Weights of a small text-conditioned image diffusion model.
Model: arch unet, text encoder layers 12, activation silu.
Rows from block 8 of the text encoder of a small text-conditioned image diffusion model, named by matrix and row number. Rows with one number belong to one neuron. Each number is 200 + 40 x the weight over its row's rms, rounded and kept within 0 to 999. All counts start at 0. After the name is the row's rms in percent of the matrix's.
After each neuron's rows are labels from the 100 texts, of 14976, where the neuron reaches its largest size: "tokens" is the input token at the peak. Only what is clearly more common there than usual is listed. The data: photos with spoken descriptions (Open Images, Localized Narratives). In brackets: how many of the 100, against the usual share in percent.
# gate: MLP gate (text_encoder.blocks.8.mlp.gate.weight, 512x128), inputs 64-127
# fc1: MLP up (text_encoder.blocks.8.mlp.fc1.weight, 512x128), inputs 64-127
# fc2: MLP down (text_encoder.blocks.8.mlp.fc2.weight, 128x512, transposed), outputs 64-127

gate.491,087,262,168,207,217,200,177,204,152,136,211,166,180,290,192,165,183,166,180,178,145,289,197,235,200,177,224,228,244,212,202,169,186,202,205,198,131,203,299,124,181,123,216,213,110,121,217,203,164,120,207,245,233,249,203,195,168,196,234,253,186,147,135,201,240
fc1.491,067,212,248,200,147,218,208,239,210,222,208,222,205,335,202,225,173,272,191,180,147,153,138,213,212,206,174,196,220,245,158,187,152,177,222,185,142,219,223,192,244,164,236,257,154,195,182,202,197,128,153,235,189,191,204,222,238,146,301,172,173,160,213,220,244
fc2.491,062,208,171,221,255,199,180,211,201,219,281,260,222,268,166,259,239,210,192,266,255,87,201,228,242,255,201,178,200,198,196,266,198,200,176,164,240,212,231,220,209,273,187,185,260,158,175,184,182,173,220,267,225,168,232,233,245,255,256,144,167,212,209,190,238
tokens: "is" (51 vs 3.6); "." (36 vs 5.3)

gate.303,065,158,200,199,69,139,240,235,224,208,160,209,214,169,217,220,257,242,189,214,244,143,239,196,258,169,241,145,183,195,150,221,178,204,206,221,282,213,116,222,221,263,230,217,227,220,169,154,216,201,184,119,172,157,225,214,257,200,177,136,117,266,282,237,196
fc1.303,059,248,192,225,284,278,183,204,192,208,170,193,129,184,192,218,154,188,202,206,150,279,196,222,156,203,196,282,194,188,240,219,211,154,227,155,91,176,258,108,219,139,179,168,178,169,254,196,198,146,204,279,275,225,158,231,104,248,207,229,229,177,167,243,196
fc2.303,101,234,174,179,186,259,64,227,195,212,184,342,253,218,204,174,194,247,228,196,160,158,249,223,182,238,233,209,204,220,204,196,212,220,128,221,214,219,184,252,210,211,217,217,212,213,229,198,234,215,250,173,216,248,321,244,183,187,267,58,77,252,251,228,238
tokens: "floor" (37 vs 0.1); "hands" (10 vs 0.1); "color" (10 vs 0.5)

gate.233,054,174,210,168,202,131,189,231,200,198,197,139,180,155,167,180,196,158,238,215,170,200,202,163,193,167,250,240,166,123,249,199,214,223,239,180,259,190,140,260,222,217,225,159,139,196,248,153,205,263,219,89,184,189,194,203,180,235,186,224,199,222,199,179,141
fc1.233,050,186,204,142,209,159,208,235,193,216,185,169,194,184,161,194,203,170,240,215,171,214,200,182,189,184,244,273,179,135,248,229,239,228,218,165,285,170,120,258,243,229,216,180,123,196,263,167,218,246,203,111,184,202,204,225,188,214,215,223,227,212,178,188,139
fc2.233,069,221,229,241,214,196,143,209,172,241,226,295,209,223,162,229,251,202,218,216,238,107,209,209,245,219,192,149,248,209,163,251,174,157,173,182,250,214,229,187,202,276,191,190,207,130,188,167,162,179,171,209,203,189,279,199,256,225,205,110,139,195,213,194,148
tokens: "." (91 vs 5.3)

gate.165,122,194,185,185,143,147,146,141,141,118,170,126,221,165,206,138,228,149,180,119,187,167,140,184,239,152,231,189,199,193,211,148,264,246,193,235,204,220,198,193,145,216,261,201,156,150,237,204,137,140,233,126,154,208,225,190,247,144,181,180,160,225,184,135,246
fc1.165,181,216,219,213,262,238,259,244,251,285,245,241,197,266,167,272,172,268,240,260,203,228,214,208,168,241,141,236,171,184,186,243,172,136,232,151,190,187,205,233,242,181,136,213,227,260,196,210,241,239,149,260,231,212,174,207,161,247,245,238,254,161,199,248,156
fc2.165,171,238,189,183,162,232,90,219,192,192,173,383,240,205,203,179,221,230,245,164,150,180,221,210,193,218,196,198,199,213,189,211,196,210,106,196,204,213,183,246,215,198,208,229,209,173,194,209,221,186,219,155,195,202,347,212,214,190,240,33,47,211,261,209,210
tokens: "grass" (34 vs 0.3); "see" (13 vs 3.4); "ground" (7 vs 0.2)

gate.225,048,209,205,117,165,188,233,182,178,191,237,251,175,316,226,182,187,252,154,211,206,204,170,212,193,196,141,218,218,231,162,214,153,190,179,222,90,205,235,193,190,159,153,278,193,162,194,211,160,162,216,254,193,197,198,190,214,252,274,179,229,145,172,201,228
fc1.225,052,209,244,254,177,216,233,172,199,187,198,255,186,244,235,189,210,255,196,166,233,195,158,201,210,154,127,169,242,247,159,237,203,164,242,231,182,226,197,163,193,214,195,285,265,221,195,176,163,146,163,289,164,161,183,189,235,223,198,160,207,235,246,224,274
fc2.225,049,231,222,210,193,186,148,228,177,253,181,324,206,229,186,204,193,191,239,191,191,115,138,243,221,241,206,153,249,216,203,234,198,173,162,177,246,229,236,217,223,222,206,198,197,194,140,252,227,177,191,207,200,192,259,201,284,286,259,104,109,204,223,216,208
tokens: "." (81 vs 5.3); "is" (10 vs 3.6)

gate.64,421,224,224,229,271,238,255,263,256,269,248,255,190,239,168,268,161,261,239,263,217,236,213,194,163,261,149,250,189,190,189,251,170,158,238,150,205,176,194,247,256,199,151,213,219,253,200,222,244,248,157,267,248,214,181,217,171,230,238,242,263,157,195,269,153
fc1.64,383,224,222,230,273,241,255,264,258,267,249,256,189,240,168,267,161,259,239,266,217,238,213,197,164,261,150,249,188,187,189,253,172,160,239,151,204,174,194,247,255,198,149,213,221,250,200,222,243,248,155,267,251,214,181,218,172,229,237,240,262,157,196,270,154
fc2.64,169,161,209,214,237,165,311,179,203,201,216,13,167,194,200,216,180,172,163,228,249,219,176,200,204,183,207,198,202,192,208,185,196,181,286,198,194,189,216,155,184,202,198,171,197,240,205,193,181,212,191,241,200,204,50,183,188,209,169,366,351,190,130,191,196
tokens: "grass" (31 vs 0.3); "see" (28 vs 3.4)

gate.413,061,198,214,253,234,185,181,175,187,156,187,224,128,280,229,167,219,216,192,165,169,258,152,231,169,209,176,195,216,234,167,192,157,209,184,220,157,214,212,158,152,107,193,256,217,139,158,219,121,176,178,244,209,240,175,227,194,223,175,242,208,142,107,248,222
fc1.413,048,168,229,161,207,226,191,179,164,203,150,191,185,266,246,200,217,236,208,158,165,191,102,209,163,221,155,197,201,251,140,153,168,208,204,222,134,195,189,182,185,126,205,307,227,153,141,212,125,149,189,240,198,220,169,248,213,195,215,183,182,173,136,247,236
fc2.413,064,241,214,176,165,228,94,206,167,207,159,340,219,176,170,212,254,245,215,199,169,127,163,227,206,233,170,205,220,213,215,262,214,190,133,207,209,222,202,247,214,222,220,269,207,211,200,178,260,201,219,170,195,187,319,224,269,185,247,35,75,199,229,233,232
tokens: "is" (51 vs 3.6); "." (35 vs 5.3)

gate.340,049,191,204,150,84,180,219,240,221,220,137,224,137,106,223,205,205,257,194,232,224,137,280,248,184,184,148,184,178,216,147,236,194,164,229,229,232,193,101,158,248,228,189,171,248,208,180,123,228,234,205,159,212,141,203,176,160,210,160,152,152,295,313,194,161
fc1.340,037,152,242,247,144,234,257,275,207,186,192,226,180,84,218,213,181,251,158,215,219,169,259,195,202,166,198,232,138,165,199,237,237,197,219,227,210,170,185,162,196,290,143,196,202,196,227,168,156,180,221,202,212,191,213,206,179,229,213,152,166,176,257,275,185
fc2.340,086,239,175,173,157,233,73,206,194,199,184,356,221,234,202,146,210,232,242,172,144,149,205,191,178,238,212,189,220,216,183,204,207,201,117,203,201,199,164,236,238,196,198,231,198,185,202,190,213,217,227,158,210,199,334,224,222,171,265,26,57,251,248,217,231
tokens: "grass" (70 vs 0.3)

gate.184,070,135,204,199,101,148,239,211,236,189,195,205,267,174,197,213,243,224,169,198,209,125,208,182,274,184,266,154,180,211,143,173,177,238,203,238,282,236,170,226,224,285,217,226,172,220,178,172,211,199,200,103,129,188,233,171,281,167,197,168,163,241,264,215,234
fc1.184,062,240,159,201,285,275,160,192,184,194,216,192,137,194,159,189,164,178,195,203,125,263,186,220,134,210,195,273,228,178,244,183,221,170,210,183,101,204,256,140,200,156,187,176,146,162,257,217,211,143,200,277,225,252,161,197,105,209,244,248,281,162,140,216,219
fc2.184,104,238,183,180,178,249,67,230,179,211,183,345,250,203,206,177,193,236,224,197,154,158,250,235,196,230,209,207,198,224,201,198,213,238,114,230,209,215,189,253,214,194,223,227,220,222,217,205,226,214,243,183,215,239,310,238,182,191,258,63,75,234,267,225,224
tokens: "floor" (61 vs 0.1); "clock" (9 vs 0); "wall" (7 vs 0.4); "are" (7 vs 2.1)

gate.496,123,190,185,184,147,152,150,140,147,129,177,117,225,162,212,140,221,150,170,125,193,159,147,174,239,141,231,190,208,188,214,148,256,246,190,241,200,220,197,194,145,216,254,189,165,153,236,196,136,144,231,126,150,208,219,181,249,149,180,191,154,219,178,127,248
fc1.496,183,220,223,206,268,239,258,251,247,282,246,238,202,264,173,267,176,259,244,266,201,243,210,208,168,245,150,233,172,189,192,245,173,144,224,150,192,185,206,239,244,187,138,216,229,260,198,217,241,248,160,250,242,207,175,214,164,251,233,235,256,169,202,252,160
fc2.496,170,239,193,183,163,230,90,218,193,194,173,386,240,204,203,181,222,230,246,163,148,180,223,207,195,217,197,196,199,215,187,210,197,210,106,197,203,215,182,244,215,199,206,225,207,172,195,210,219,186,215,154,196,201,348,212,212,189,237,34,48,212,261,208,209
tokens: "see" (34 vs 3.4); "grass" (22 vs 0.3)

gate.69,051,204,201,206,227,165,176,179,123,186,203,183,216,111,197,196,222,272,251,156,162,221,181,196,208,153,200,250,228,222,269,182,187,214,245,160,203,215,189,231,236,218,212,229,126,160,236,217,192,215,230,141,210,252,202,201,147,235,254,188,180,236,182,164,157
fc1.69,042,202,295,218,183,159,244,225,161,227,233,213,185,112,174,214,244,258,266,209,246,192,194,210,199,125,192,228,259,190,217,256,240,223,254,253,310,228,174,221,224,270,205,266,187,220,195,123,134,262,219,184,186,208,215,181,191,258,178,199,215,236,197,226,179
fc2.69,079,234,162,205,164,239,113,235,200,205,197,366,269,231,203,177,210,242,243,191,209,153,219,199,200,232,185,190,223,189,182,218,229,184,124,217,255,213,178,245,232,207,208,212,233,197,189,177,216,210,258,165,184,220,325,224,214,213,254,53,56,264,250,208,248
tokens: "is" (33 vs 3.6); "person" (19 vs 0.5); "." (19 vs 5.3); "top" (10 vs 0.3)

gate.263,125,180,193,194,155,161,165,144,139,121,180,140,225,178,218,154,228,138,177,143,216,162,163,167,249,163,254,176,232,214,216,149,251,267,192,244,217,226,202,207,143,215,262,192,171,162,207,212,140,164,259,150,164,201,228,203,262,136,171,159,152,228,193,148,256
fc1.263,130,206,209,213,250,236,247,222,235,275,238,253,200,248,163,255,167,265,244,246,182,238,204,212,150,239,123,217,170,182,166,233,145,131,215,162,193,177,200,212,236,181,143,217,226,255,193,212,231,238,129,266,230,218,168,192,145,243,233,230,262,179,177,239,158
fc2.263,165,248,190,182,159,231,89,216,197,192,179,381,235,216,203,179,215,234,239,165,156,179,215,210,197,221,188,194,198,217,191,214,202,210,102,197,210,214,187,250,216,190,203,226,213,177,198,204,230,192,226,154,195,205,342,212,222,186,232,29,44,214,258,212,210
tokens: "see" (22 vs 3.4); "grass" (21 vs 0.3); "we" (16 vs 2.4); "ground" (11 vs 0.2)

gate.40,125,206,190,196,138,156,151,138,143,127,191,130,224,149,199,131,219,153,174,134,191,161,146,175,241,158,229,186,226,188,210,159,259,242,211,249,212,215,202,201,169,228,256,202,157,145,239,196,138,152,229,146,150,216,229,183,258,147,191,203,182,225,183,139,255
fc1.40,191,194,176,196,132,160,146,140,151,120,165,147,216,137,213,135,224,140,158,141,182,137,168,193,241,155,236,182,231,204,206,150,244,249,196,256,203,225,198,169,152,216,274,204,166,133,221,194,154,142,237,153,149,200,228,186,252,141,185,182,166,241,189,140,255
fc2.40,166,169,210,214,233,175,311,183,207,210,228,8,156,201,194,217,179,171,156,235,246,216,181,196,207,189,205,202,207,196,211,191,202,197,290,205,194,191,219,157,189,202,192,178,190,228,204,197,181,214,188,251,206,201,50,193,194,213,169,366,352,189,139,194,194
tokens: "see" (43 vs 3.4); "ground" (17 vs 0.2); "grass" (7 vs 0.3)

gate.449,075,179,173,162,202,139,173,135,162,171,164,155,196,151,225,168,220,207,216,203,221,260,196,206,143,158,195,184,159,130,246,211,230,178,196,209,251,201,180,188,200,283,194,156,208,201,247,156,163,254,261,135,150,199,184,151,145,291,126,182,213,253,206,134,188
fc1.449,074,159,202,148,177,151,219,179,202,216,185,185,228,124,191,195,206,212,189,217,242,184,229,204,175,185,194,197,158,123,244,229,215,181,201,220,279,217,158,231,235,274,188,201,262,251,240,145,197,265,245,118,162,152,211,166,185,234,163,143,232,264,268,149,172
fc2.449,070,213,227,235,255,197,244,213,166,221,264,182,193,253,171,280,228,198,146,246,243,96,212,206,227,249,184,174,226,174,186,236,194,196,272,201,227,209,236,169,190,256,169,210,174,140,189,144,172,218,160,257,192,192,168,180,269,273,189,214,229,197,189,182,148
tokens: "wall" (59 vs 0.4); "." (23 vs 5.3)

gate.360,056,256,212,210,228,177,184,193,191,186,221,154,188,104,142,204,202,203,250,236,206,220,206,203,197,168,269,259,218,143,233,214,209,169,251,210,250,198,233,201,213,294,227,129,113,192,245,168,207,239,258,178,229,240,196,137,128,224,201,255,253,217,215,170,205
fc1.360,053,215,206,171,197,174,199,215,177,236,218,185,238,81,157,222,177,206,241,225,222,124,218,190,228,167,277,224,212,152,239,211,200,172,220,225,256,197,184,207,232,297,215,164,193,220,224,159,248,226,266,174,217,187,228,126,185,180,221,206,241,233,232,165,206
fc2.360,055,208,235,230,204,159,179,162,175,213,224,299,220,191,104,215,235,209,145,245,207,150,158,157,247,207,147,171,221,129,204,266,193,181,183,217,231,199,197,180,210,247,174,194,151,186,208,163,223,189,216,234,186,197,256,188,309,238,203,78,112,180,194,187,214
tokens: "person" (23 vs 0.5); "top" (21 vs 0.3)

gate.334,068,167,178,169,221,174,188,191,197,176,180,135,245,101,207,178,232,191,223,213,221,230,209,186,164,185,213,222,161,144,240,175,228,188,191,201,240,196,206,222,206,268,202,132,185,189,242,151,213,269,252,81,167,203,183,167,152,295,155,200,209,282,218,137,188
fc1.334,066,160,188,162,184,159,195,204,221,236,221,177,244,129,190,224,200,228,195,216,241,178,220,182,187,220,183,205,165,140,218,218,210,206,221,193,281,169,142,281,231,272,173,162,256,207,225,170,241,284,233,96,166,155,196,156,200,225,150,154,227,247,218,175,132
fc2.334,063,196,232,230,243,199,196,213,174,210,253,219,178,234,172,283,257,204,164,237,241,96,210,230,258,232,201,191,232,179,197,233,190,178,276,178,210,207,232,177,198,274,165,196,204,147,193,145,189,190,148,238,192,173,220,187,276,266,193,170,210,173,182,173,125
tokens: "is" (40 vs 3.6); "." (38 vs 5.3)

gate.27,060,191,180,208,143,204,230,204,235,197,211,206,125,271,229,209,163,180,147,243,236,182,206,199,150,219,105,164,196,225,139,279,189,153,220,200,177,132,103,170,163,195,178,149,279,224,133,134,192,269,121,201,189,115,203,156,168,188,113,162,187,196,264,236,180
fc1.27,065,153,208,180,104,230,240,212,237,232,221,222,214,217,206,243,140,241,133,214,246,81,188,217,200,193,114,158,188,206,154,236,210,141,215,195,188,137,120,199,189,208,155,231,306,250,175,123,235,206,141,211,178,123,211,171,213,177,157,116,170,196,282,207,159
fc2.27,074,242,178,153,166,228,74,219,169,191,142,333,218,212,211,162,262,229,217,180,148,133,222,206,185,217,222,191,218,179,183,241,196,201,113,203,199,226,171,222,201,210,203,268,204,200,186,241,255,206,237,190,210,228,322,237,244,169,241,48,79,227,244,203,222
tokens: "grass" (25 vs 0.3); "and" (11 vs 3.9); "white" (10 vs 0.3); "path" (7 vs 0)

gate.355,067,227,156,185,203,177,173,192,150,196,245,129,181,138,184,200,208,221,280,190,244,230,144,100,164,178,198,246,209,114,238,226,224,234,245,215,181,214,224,225,226,294,171,115,148,181,254,181,147,238,254,162,188,241,188,166,176,226,184,229,221,186,173,121,268
fc1.355,055,216,185,156,213,162,191,192,138,184,251,141,201,104,193,190,203,208,231,178,253,187,189,125,193,168,210,237,214,120,268,226,223,246,230,204,195,213,190,249,225,292,179,156,200,192,278,177,153,240,277,136,176,211,213,172,212,214,195,214,227,226,195,101,274
fc2.355,049,174,206,263,198,189,268,168,178,226,193,224,203,189,102,211,193,183,190,210,235,124,173,98,238,204,160,160,223,183,207,231,152,134,219,236,237,193,216,152,234,236,190,146,151,121,211,92,172,203,144,214,177,173,222,127,220,229,201,172,191,195,193,164,162
tokens: "person" (28 vs 0.5); "top" (26 vs 0.3)

gate.15,093,160,210,170,108,182,193,182,227,228,169,212,244,186,226,210,230,233,194,210,252,80,201,217,266,179,164,154,155,219,186,196,207,182,225,249,241,240,161,211,186,215,274,252,251,230,170,160,221,195,176,169,133,161,250,180,226,200,195,150,142,321,265,187,218
fc1.15,084,225,201,230,308,218,187,212,168,175,222,201,155,208,168,192,173,160,204,210,139,316,176,167,145,225,230,264,244,187,238,191,203,249,167,145,171,167,211,198,209,166,134,164,141,171,248,249,166,203,222,233,277,215,153,220,179,182,196,239,240,99,130,229,168
fc2.15,126,251,207,194,176,264,68,237,197,210,187,350,258,213,185,181,211,231,240,193,167,168,248,237,190,245,197,217,199,219,200,210,211,242,115,219,219,232,203,259,212,205,227,226,208,191,211,196,214,215,247,184,206,232,327,250,199,193,261,64,73,244,259,216,234
tokens: "wall" (85 vs 0.4)

gate.471,124,187,179,192,150,164,150,140,147,117,172,118,214,168,196,139,219,146,178,120,197,162,150,165,239,143,236,187,198,180,215,148,263,247,189,236,198,226,202,183,144,214,251,185,157,155,230,201,127,143,238,124,159,215,220,185,244,148,185,195,146,218,179,138,246
fc1.471,191,221,226,214,267,237,251,247,246,283,248,250,201,264,178,266,172,260,247,265,195,238,212,212,165,247,153,236,169,195,184,245,172,143,232,149,197,186,202,239,243,192,140,216,225,256,195,221,249,247,159,260,235,210,175,215,168,249,240,231,256,169,203,256,157
fc2.471,172,238,191,183,161,232,90,220,192,191,175,386,240,206,203,178,222,230,248,164,153,179,221,208,193,220,197,195,199,215,189,211,198,208,106,194,202,215,184,244,214,198,206,227,208,172,192,208,221,186,220,154,195,200,347,210,213,189,238,34,47,216,261,209,208
tokens: "grass" (31 vs 0.3); "see" (26 vs 3.4); "windows" (7 vs 0.1)

gate.276,046,191,226,231,187,219,217,189,191,195,220,207,143,211,174,232,217,205,132,176,188,201,219,157,228,214,198,159,222,249,149,256,164,185,168,196,192,163,205,183,166,212,190,162,309,247,173,155,145,205,177,175,188,190,200,220,238,150,107,206,217,191,274,175,213
fc1.276,042,172,157,105,158,228,203,249,140,224,194,192,193,190,191,235,152,260,163,176,185,137,239,193,196,241,176,150,170,292,194,255,128,187,152,165,152,156,188,182,219,186,167,160,296,193,176,159,187,156,191,143,234,138,188,181,190,148,185,213,216,189,194,110,170
fc2.276,077,261,171,190,188,215,127,205,179,213,161,346,264,227,193,174,199,216,234,178,162,140,215,202,196,230,202,186,260,224,191,197,198,215,114,225,198,224,188,211,249,211,187,218,179,208,217,206,233,189,235,174,200,236,315,217,205,191,242,41,65,249,239,201,241
tokens: "see" (36 vs 3.4); "this" (14 vs 2.6)

gate.260,234,227,226,222,271,216,256,274,247,269,236,265,182,247,188,269,161,249,227,269,218,240,225,201,162,255,147,236,182,212,186,264,162,162,230,146,195,183,174,244,256,182,146,192,247,249,182,219,245,245,166,260,257,187,196,221,178,239,227,231,253,158,207,256,164
fc1.260,207,175,172,177,129,187,151,124,156,132,167,136,223,155,213,128,238,153,178,132,185,161,167,197,239,138,249,161,224,187,210,134,234,238,168,257,203,220,222,163,139,213,251,207,155,147,219,177,159,152,231,141,141,208,206,178,225,159,177,172,148,240,190,143,235
fc2.260,169,242,190,186,163,235,92,214,195,193,186,385,234,201,196,180,214,224,235,173,146,180,223,198,193,216,197,205,193,208,192,209,198,216,116,198,197,212,179,244,216,197,204,225,205,166,198,207,218,185,207,157,197,195,349,212,212,192,233,34,50,216,268,211,200
tokens: "see" (41 vs 3.4); "ground" (9 vs 0.2); "grass" (8 vs 0.3)

gate.272,081,156,214,132,61,159,231,200,226,225,222,245,235,163,269,226,232,241,208,224,263,146,234,182,245,174,204,110,173,197,150,217,191,225,207,213,285,203,124,219,226,227,241,205,247,229,183,169,205,240,157,140,157,165,224,182,254,221,142,147,141,247,255,179,196
fc1.272,066,247,201,202,303,213,157,205,141,176,195,184,126,152,210,180,166,157,236,190,169,275,220,230,125,215,166,265,239,202,220,193,227,227,214,177,173,177,194,149,203,219,153,154,189,168,257,231,163,185,226,261,242,248,175,188,89,210,177,262,275,133,157,189,178
fc2.272,104,256,184,187,182,264,82,251,189,209,171,345,260,200,219,177,201,245,242,192,177,163,249,234,184,236,207,227,191,219,192,181,214,225,116,233,208,226,196,244,217,221,241,213,216,195,217,185,225,219,255,174,214,237,325,237,181,193,247,71,85,258,259,223,231
tokens: "wall" (63 vs 0.4); "floor" (16 vs 0.1)

gate.175,073,148,187,160,61,178,233,229,222,221,217,228,227,197,229,219,238,242,175,220,267,129,228,184,244,164,220,117,175,198,154,238,179,181,198,208,259,224,159,230,228,236,221,195,244,244,158,159,217,225,166,141,182,155,209,192,271,207,169,124,138,246,282,204,215
fc1.175,063,273,212,239,286,229,154,214,162,171,195,162,146,201,176,158,180,180,225,177,145,288,189,238,112,207,190,271,225,162,201,178,240,181,214,169,139,200,256,148,212,186,159,143,171,155,280,198,187,168,244,260,241,247,143,197,106,216,245,254,256,152,166,193,218
fc2.175,113,263,193,182,186,261,68,233,174,213,179,344,239,205,202,178,202,249,238,200,168,163,236,237,194,241,217,226,200,212,196,192,220,222,127,219,218,223,195,245,215,214,213,222,224,201,213,187,241,224,260,183,212,249,318,246,191,193,253,65,78,252,265,229,242
tokens: "floor" (50 vs 0.1); "wall" (15 vs 0.4); "clock" (9 vs 0)

gate.268,060,177,189,206,180,211,198,161,178,150,206,251,260,260,167,165,191,211,215,153,122,231,171,205,177,199,200,232,282,127,197,148,256,154,189,137,207,204,207,172,155,206,149,218,170,184,268,181,177,178,203,180,167,216,175,196,232,176,243,172,223,169,247,231,224
fc1.268,058,153,224,140,171,217,231,206,183,201,212,264,266,197,182,210,179,246,171,165,149,138,195,204,200,202,188,213,275,131,213,148,242,189,180,139,231,201,176,189,195,213,144,270,213,243,260,179,197,187,188,187,180,199,202,196,252,202,218,129,231,161,262,225,196
fc2.268,047,218,280,182,188,173,214,158,130,202,232,233,151,208,243,184,182,193,117,216,122,185,207,198,181,199,205,164,214,141,180,214,147,175,182,202,142,221,159,135,150,218,133,197,141,187,268,241,133,214,143,215,178,251,185,181,245,213,157,131,156,174,205,174,149
tokens: "sky" (32 vs 0.5); "riding" (32 vs 0); "and" (10 vs 3.9); "see" (9 vs 3.4)

gate.4,043,130,192,109,123,187,262,197,193,186,231,258,230,323,211,252,174,231,201,203,177,118,194,203,219,237,181,171,249,226,99,161,108,185,199,243,220,198,191,222,236,183,191,263,185,213,139,229,198,220,142,160,179,181,211,227,285,94,221,190,183,202,213,198,221
fc1.4,049,202,185,209,221,205,215,171,163,150,194,193,191,309,191,193,179,195,159,177,120,263,147,223,189,212,186,214,224,222,181,140,214,190,181,202,107,177,260,151,152,96,189,202,149,171,189,222,153,116,195,278,211,243,164,192,185,177,211,235,213,169,113,214,225
fc2.4,079,247,201,194,207,225,82,224,173,221,198,361,231,219,210,212,233,240,234,218,196,148,222,230,220,231,219,203,213,193,205,222,219,189,131,208,252,226,197,238,217,229,231,227,236,191,206,201,226,222,246,199,204,230,317,228,221,211,252,49,69,234,252,210,234
tokens: "is" (61 vs 3.6); "." (33 vs 5.3)

gate.34,126,163,185,181,106,167,220,201,206,228,179,232,241,187,241,214,218,250,167,217,233,104,234,251,227,146,156,148,155,266,152,233,150,148,202,245,217,232,160,201,190,198,225,257,240,217,128,164,226,197,186,173,158,157,252,171,191,200,186,130,145,297,259,196,185
fc1.34,104,218,216,216,280,255,201,207,197,175,209,173,149,203,153,191,165,158,212,200,151,277,179,144,168,280,243,264,246,120,245,160,249,240,189,144,178,165,245,201,203,183,165,151,165,190,281,208,174,203,206,228,250,239,139,228,208,204,223,253,236,94,155,228,203
fc2.34,135,253,219,192,181,258,78,223,206,210,197,353,253,192,170,184,214,231,237,203,157,168,252,226,203,239,204,216,203,233,193,201,217,247,121,222,229,224,195,255,236,210,219,215,198,182,224,183,221,216,232,179,192,214,333,251,200,198,264,66,76,233,261,224,235
tokens: "wall" (34 vs 0.4); "hands" (22 vs 0.1); "corner" (7 vs 0)

gate.489,049,224,209,264,255,299,197,204,219,186,245,186,168,173,185,177,155,202,222,169,203,253,170,153,207,222,182,237,190,167,242,227,210,174,216,228,134,216,250,181,219,246,157,178,249,159,237,217,75,109,257,213,190,216,190,168,197,259,226,204,206,83,191,151,318
fc1.489,047,248,215,240,283,305,228,229,211,212,243,185,156,180,160,173,133,173,218,171,209,225,193,198,232,247,148,245,181,177,282,214,215,186,213,232,125,202,264,177,195,248,160,194,256,183,257,199,108,108,234,234,205,199,201,167,196,245,237,213,220,78,181,156,305
fc2.489,055,126,199,231,202,120,198,136,212,198,143,143,165,219,234,162,195,178,181,201,208,187,223,99,246,162,174,178,237,164,166,220,183,177,194,200,189,184,181,156,170,162,227,173,183,196,185,204,157,208,175,206,209,167,151,135,223,205,164,228,250,168,160,152,137
tokens: "see" (31 vs 3.4); "we" (14 vs 2.4); "ground" (8 vs 0.2); "grass" (8 vs 0.3)

gate.261,052,220,182,181,177,200,169,223,220,163,279,293,208,235,181,215,193,240,202,196,210,258,164,97,146,193,224,223,304,158,210,204,226,195,200,157,256,229,196,183,212,283,157,159,171,181,239,186,191,199,189,208,253,240,188,228,264,240,242,182,205,145,182,227,192
fc1.261,050,201,178,165,205,240,175,250,245,192,287,273,203,254,202,228,188,247,186,197,227,234,170,96,150,198,208,203,280,168,208,206,208,193,198,154,239,217,170,196,218,306,140,175,201,208,264,185,177,205,191,210,261,218,167,246,263,245,231,150,210,122,193,241,190
fc2.261,043,233,229,191,213,165,152,166,155,195,134,252,183,268,237,188,183,200,203,196,156,155,238,203,249,244,198,119,318,199,194,241,176,161,169,227,206,222,179,179,221,225,161,203,234,173,191,221,217,172,187,218,212,234,277,197,250,244,191,116,129,162,203,218,174
tokens: "sky" (54 vs 0.5); "in" (25 vs 5); "riding" (10 vs 0)

gate.103,055,196,224,181,197,214,212,192,181,193,205,236,168,262,243,188,198,221,188,177,183,229,148,209,203,198,183,174,260,265,176,231,165,203,186,229,173,177,215,172,151,182,175,262,241,174,129,233,154,194,180,235,184,222,194,189,228,211,132,206,229,114,124,209,232
fc1.103,049,193,241,200,216,234,213,194,196,206,218,230,172,303,229,208,179,238,200,193,213,205,130,203,202,219,160,194,274,248,172,205,177,178,207,238,141,203,219,179,149,168,174,288,221,181,146,232,184,184,167,271,192,195,167,188,238,190,160,190,224,118,144,227,221
fc2.103,061,191,215,222,235,172,133,193,171,226,236,242,206,250,171,293,230,188,190,234,220,98,162,218,255,226,197,143,279,192,189,290,181,179,200,183,241,205,233,176,171,256,180,209,185,156,171,188,210,152,173,232,219,199,227,211,295,224,211,127,157,169,166,213,161
tokens: "is" (77 vs 3.6); "." (11 vs 5.3)

gate.427,059,220,134,140,190,212,189,190,189,215,239,137,164,137,181,199,183,193,209,210,269,205,195,138,206,177,200,193,191,139,278,215,227,155,188,203,154,202,262,227,167,280,176,106,182,191,239,140,188,238,227,178,186,182,199,118,169,257,199,213,204,193,237,82,240
fc1.427,056,184,159,134,174,210,229,205,189,212,228,161,205,117,198,213,170,205,191,213,273,126,209,154,219,193,190,186,197,136,273,223,229,160,206,208,167,200,229,246,190,292,168,138,223,219,242,142,200,244,249,180,190,157,224,143,192,225,211,158,211,186,259,99,207
fc2.427,040,214,207,220,189,199,180,236,201,245,168,308,241,204,174,197,212,218,194,195,248,103,160,166,191,239,137,161,236,143,268,197,223,184,173,226,229,195,193,147,203,226,231,201,169,141,270,102,179,251,181,172,143,164,285,145,217,179,193,90,138,222,237,204,178
tokens: "person" (21 vs 0.5); "." (12 vs 5.3); "top" (8 vs 0.3); "middle" (7 vs 0.2)

gate.171,112,183,230,173,192,169,180,156,165,187,138,193,183,166,227,163,246,179,146,178,185,142,201,192,241,151,267,175,272,281,216,168,176,192,133,261,191,213,256,197,144,177,218,240,200,176,155,214,163,99,256,212,179,177,263,173,219,188,222,163,182,196,191,141,217
fc1.171,096,166,218,139,152,161,201,142,163,186,127,220,189,205,251,180,240,207,132,201,166,158,230,224,215,166,244,153,266,263,160,163,160,191,114,254,179,210,230,177,154,176,182,230,200,193,134,204,187,140,229,202,178,184,225,181,201,197,177,146,167,220,185,160,199
fc2.171,122,178,219,186,211,183,293,202,237,178,230,21,175,202,216,205,179,201,163,212,224,217,171,215,174,216,221,220,213,214,224,166,208,201,286,221,185,223,196,181,183,176,217,198,203,240,251,208,180,243,199,230,206,215,29,195,162,192,181,367,343,167,182,195,222
tokens: "grass" (41 vs 0.3); "windows" (11 vs 0.1); "we" (8 vs 2.4)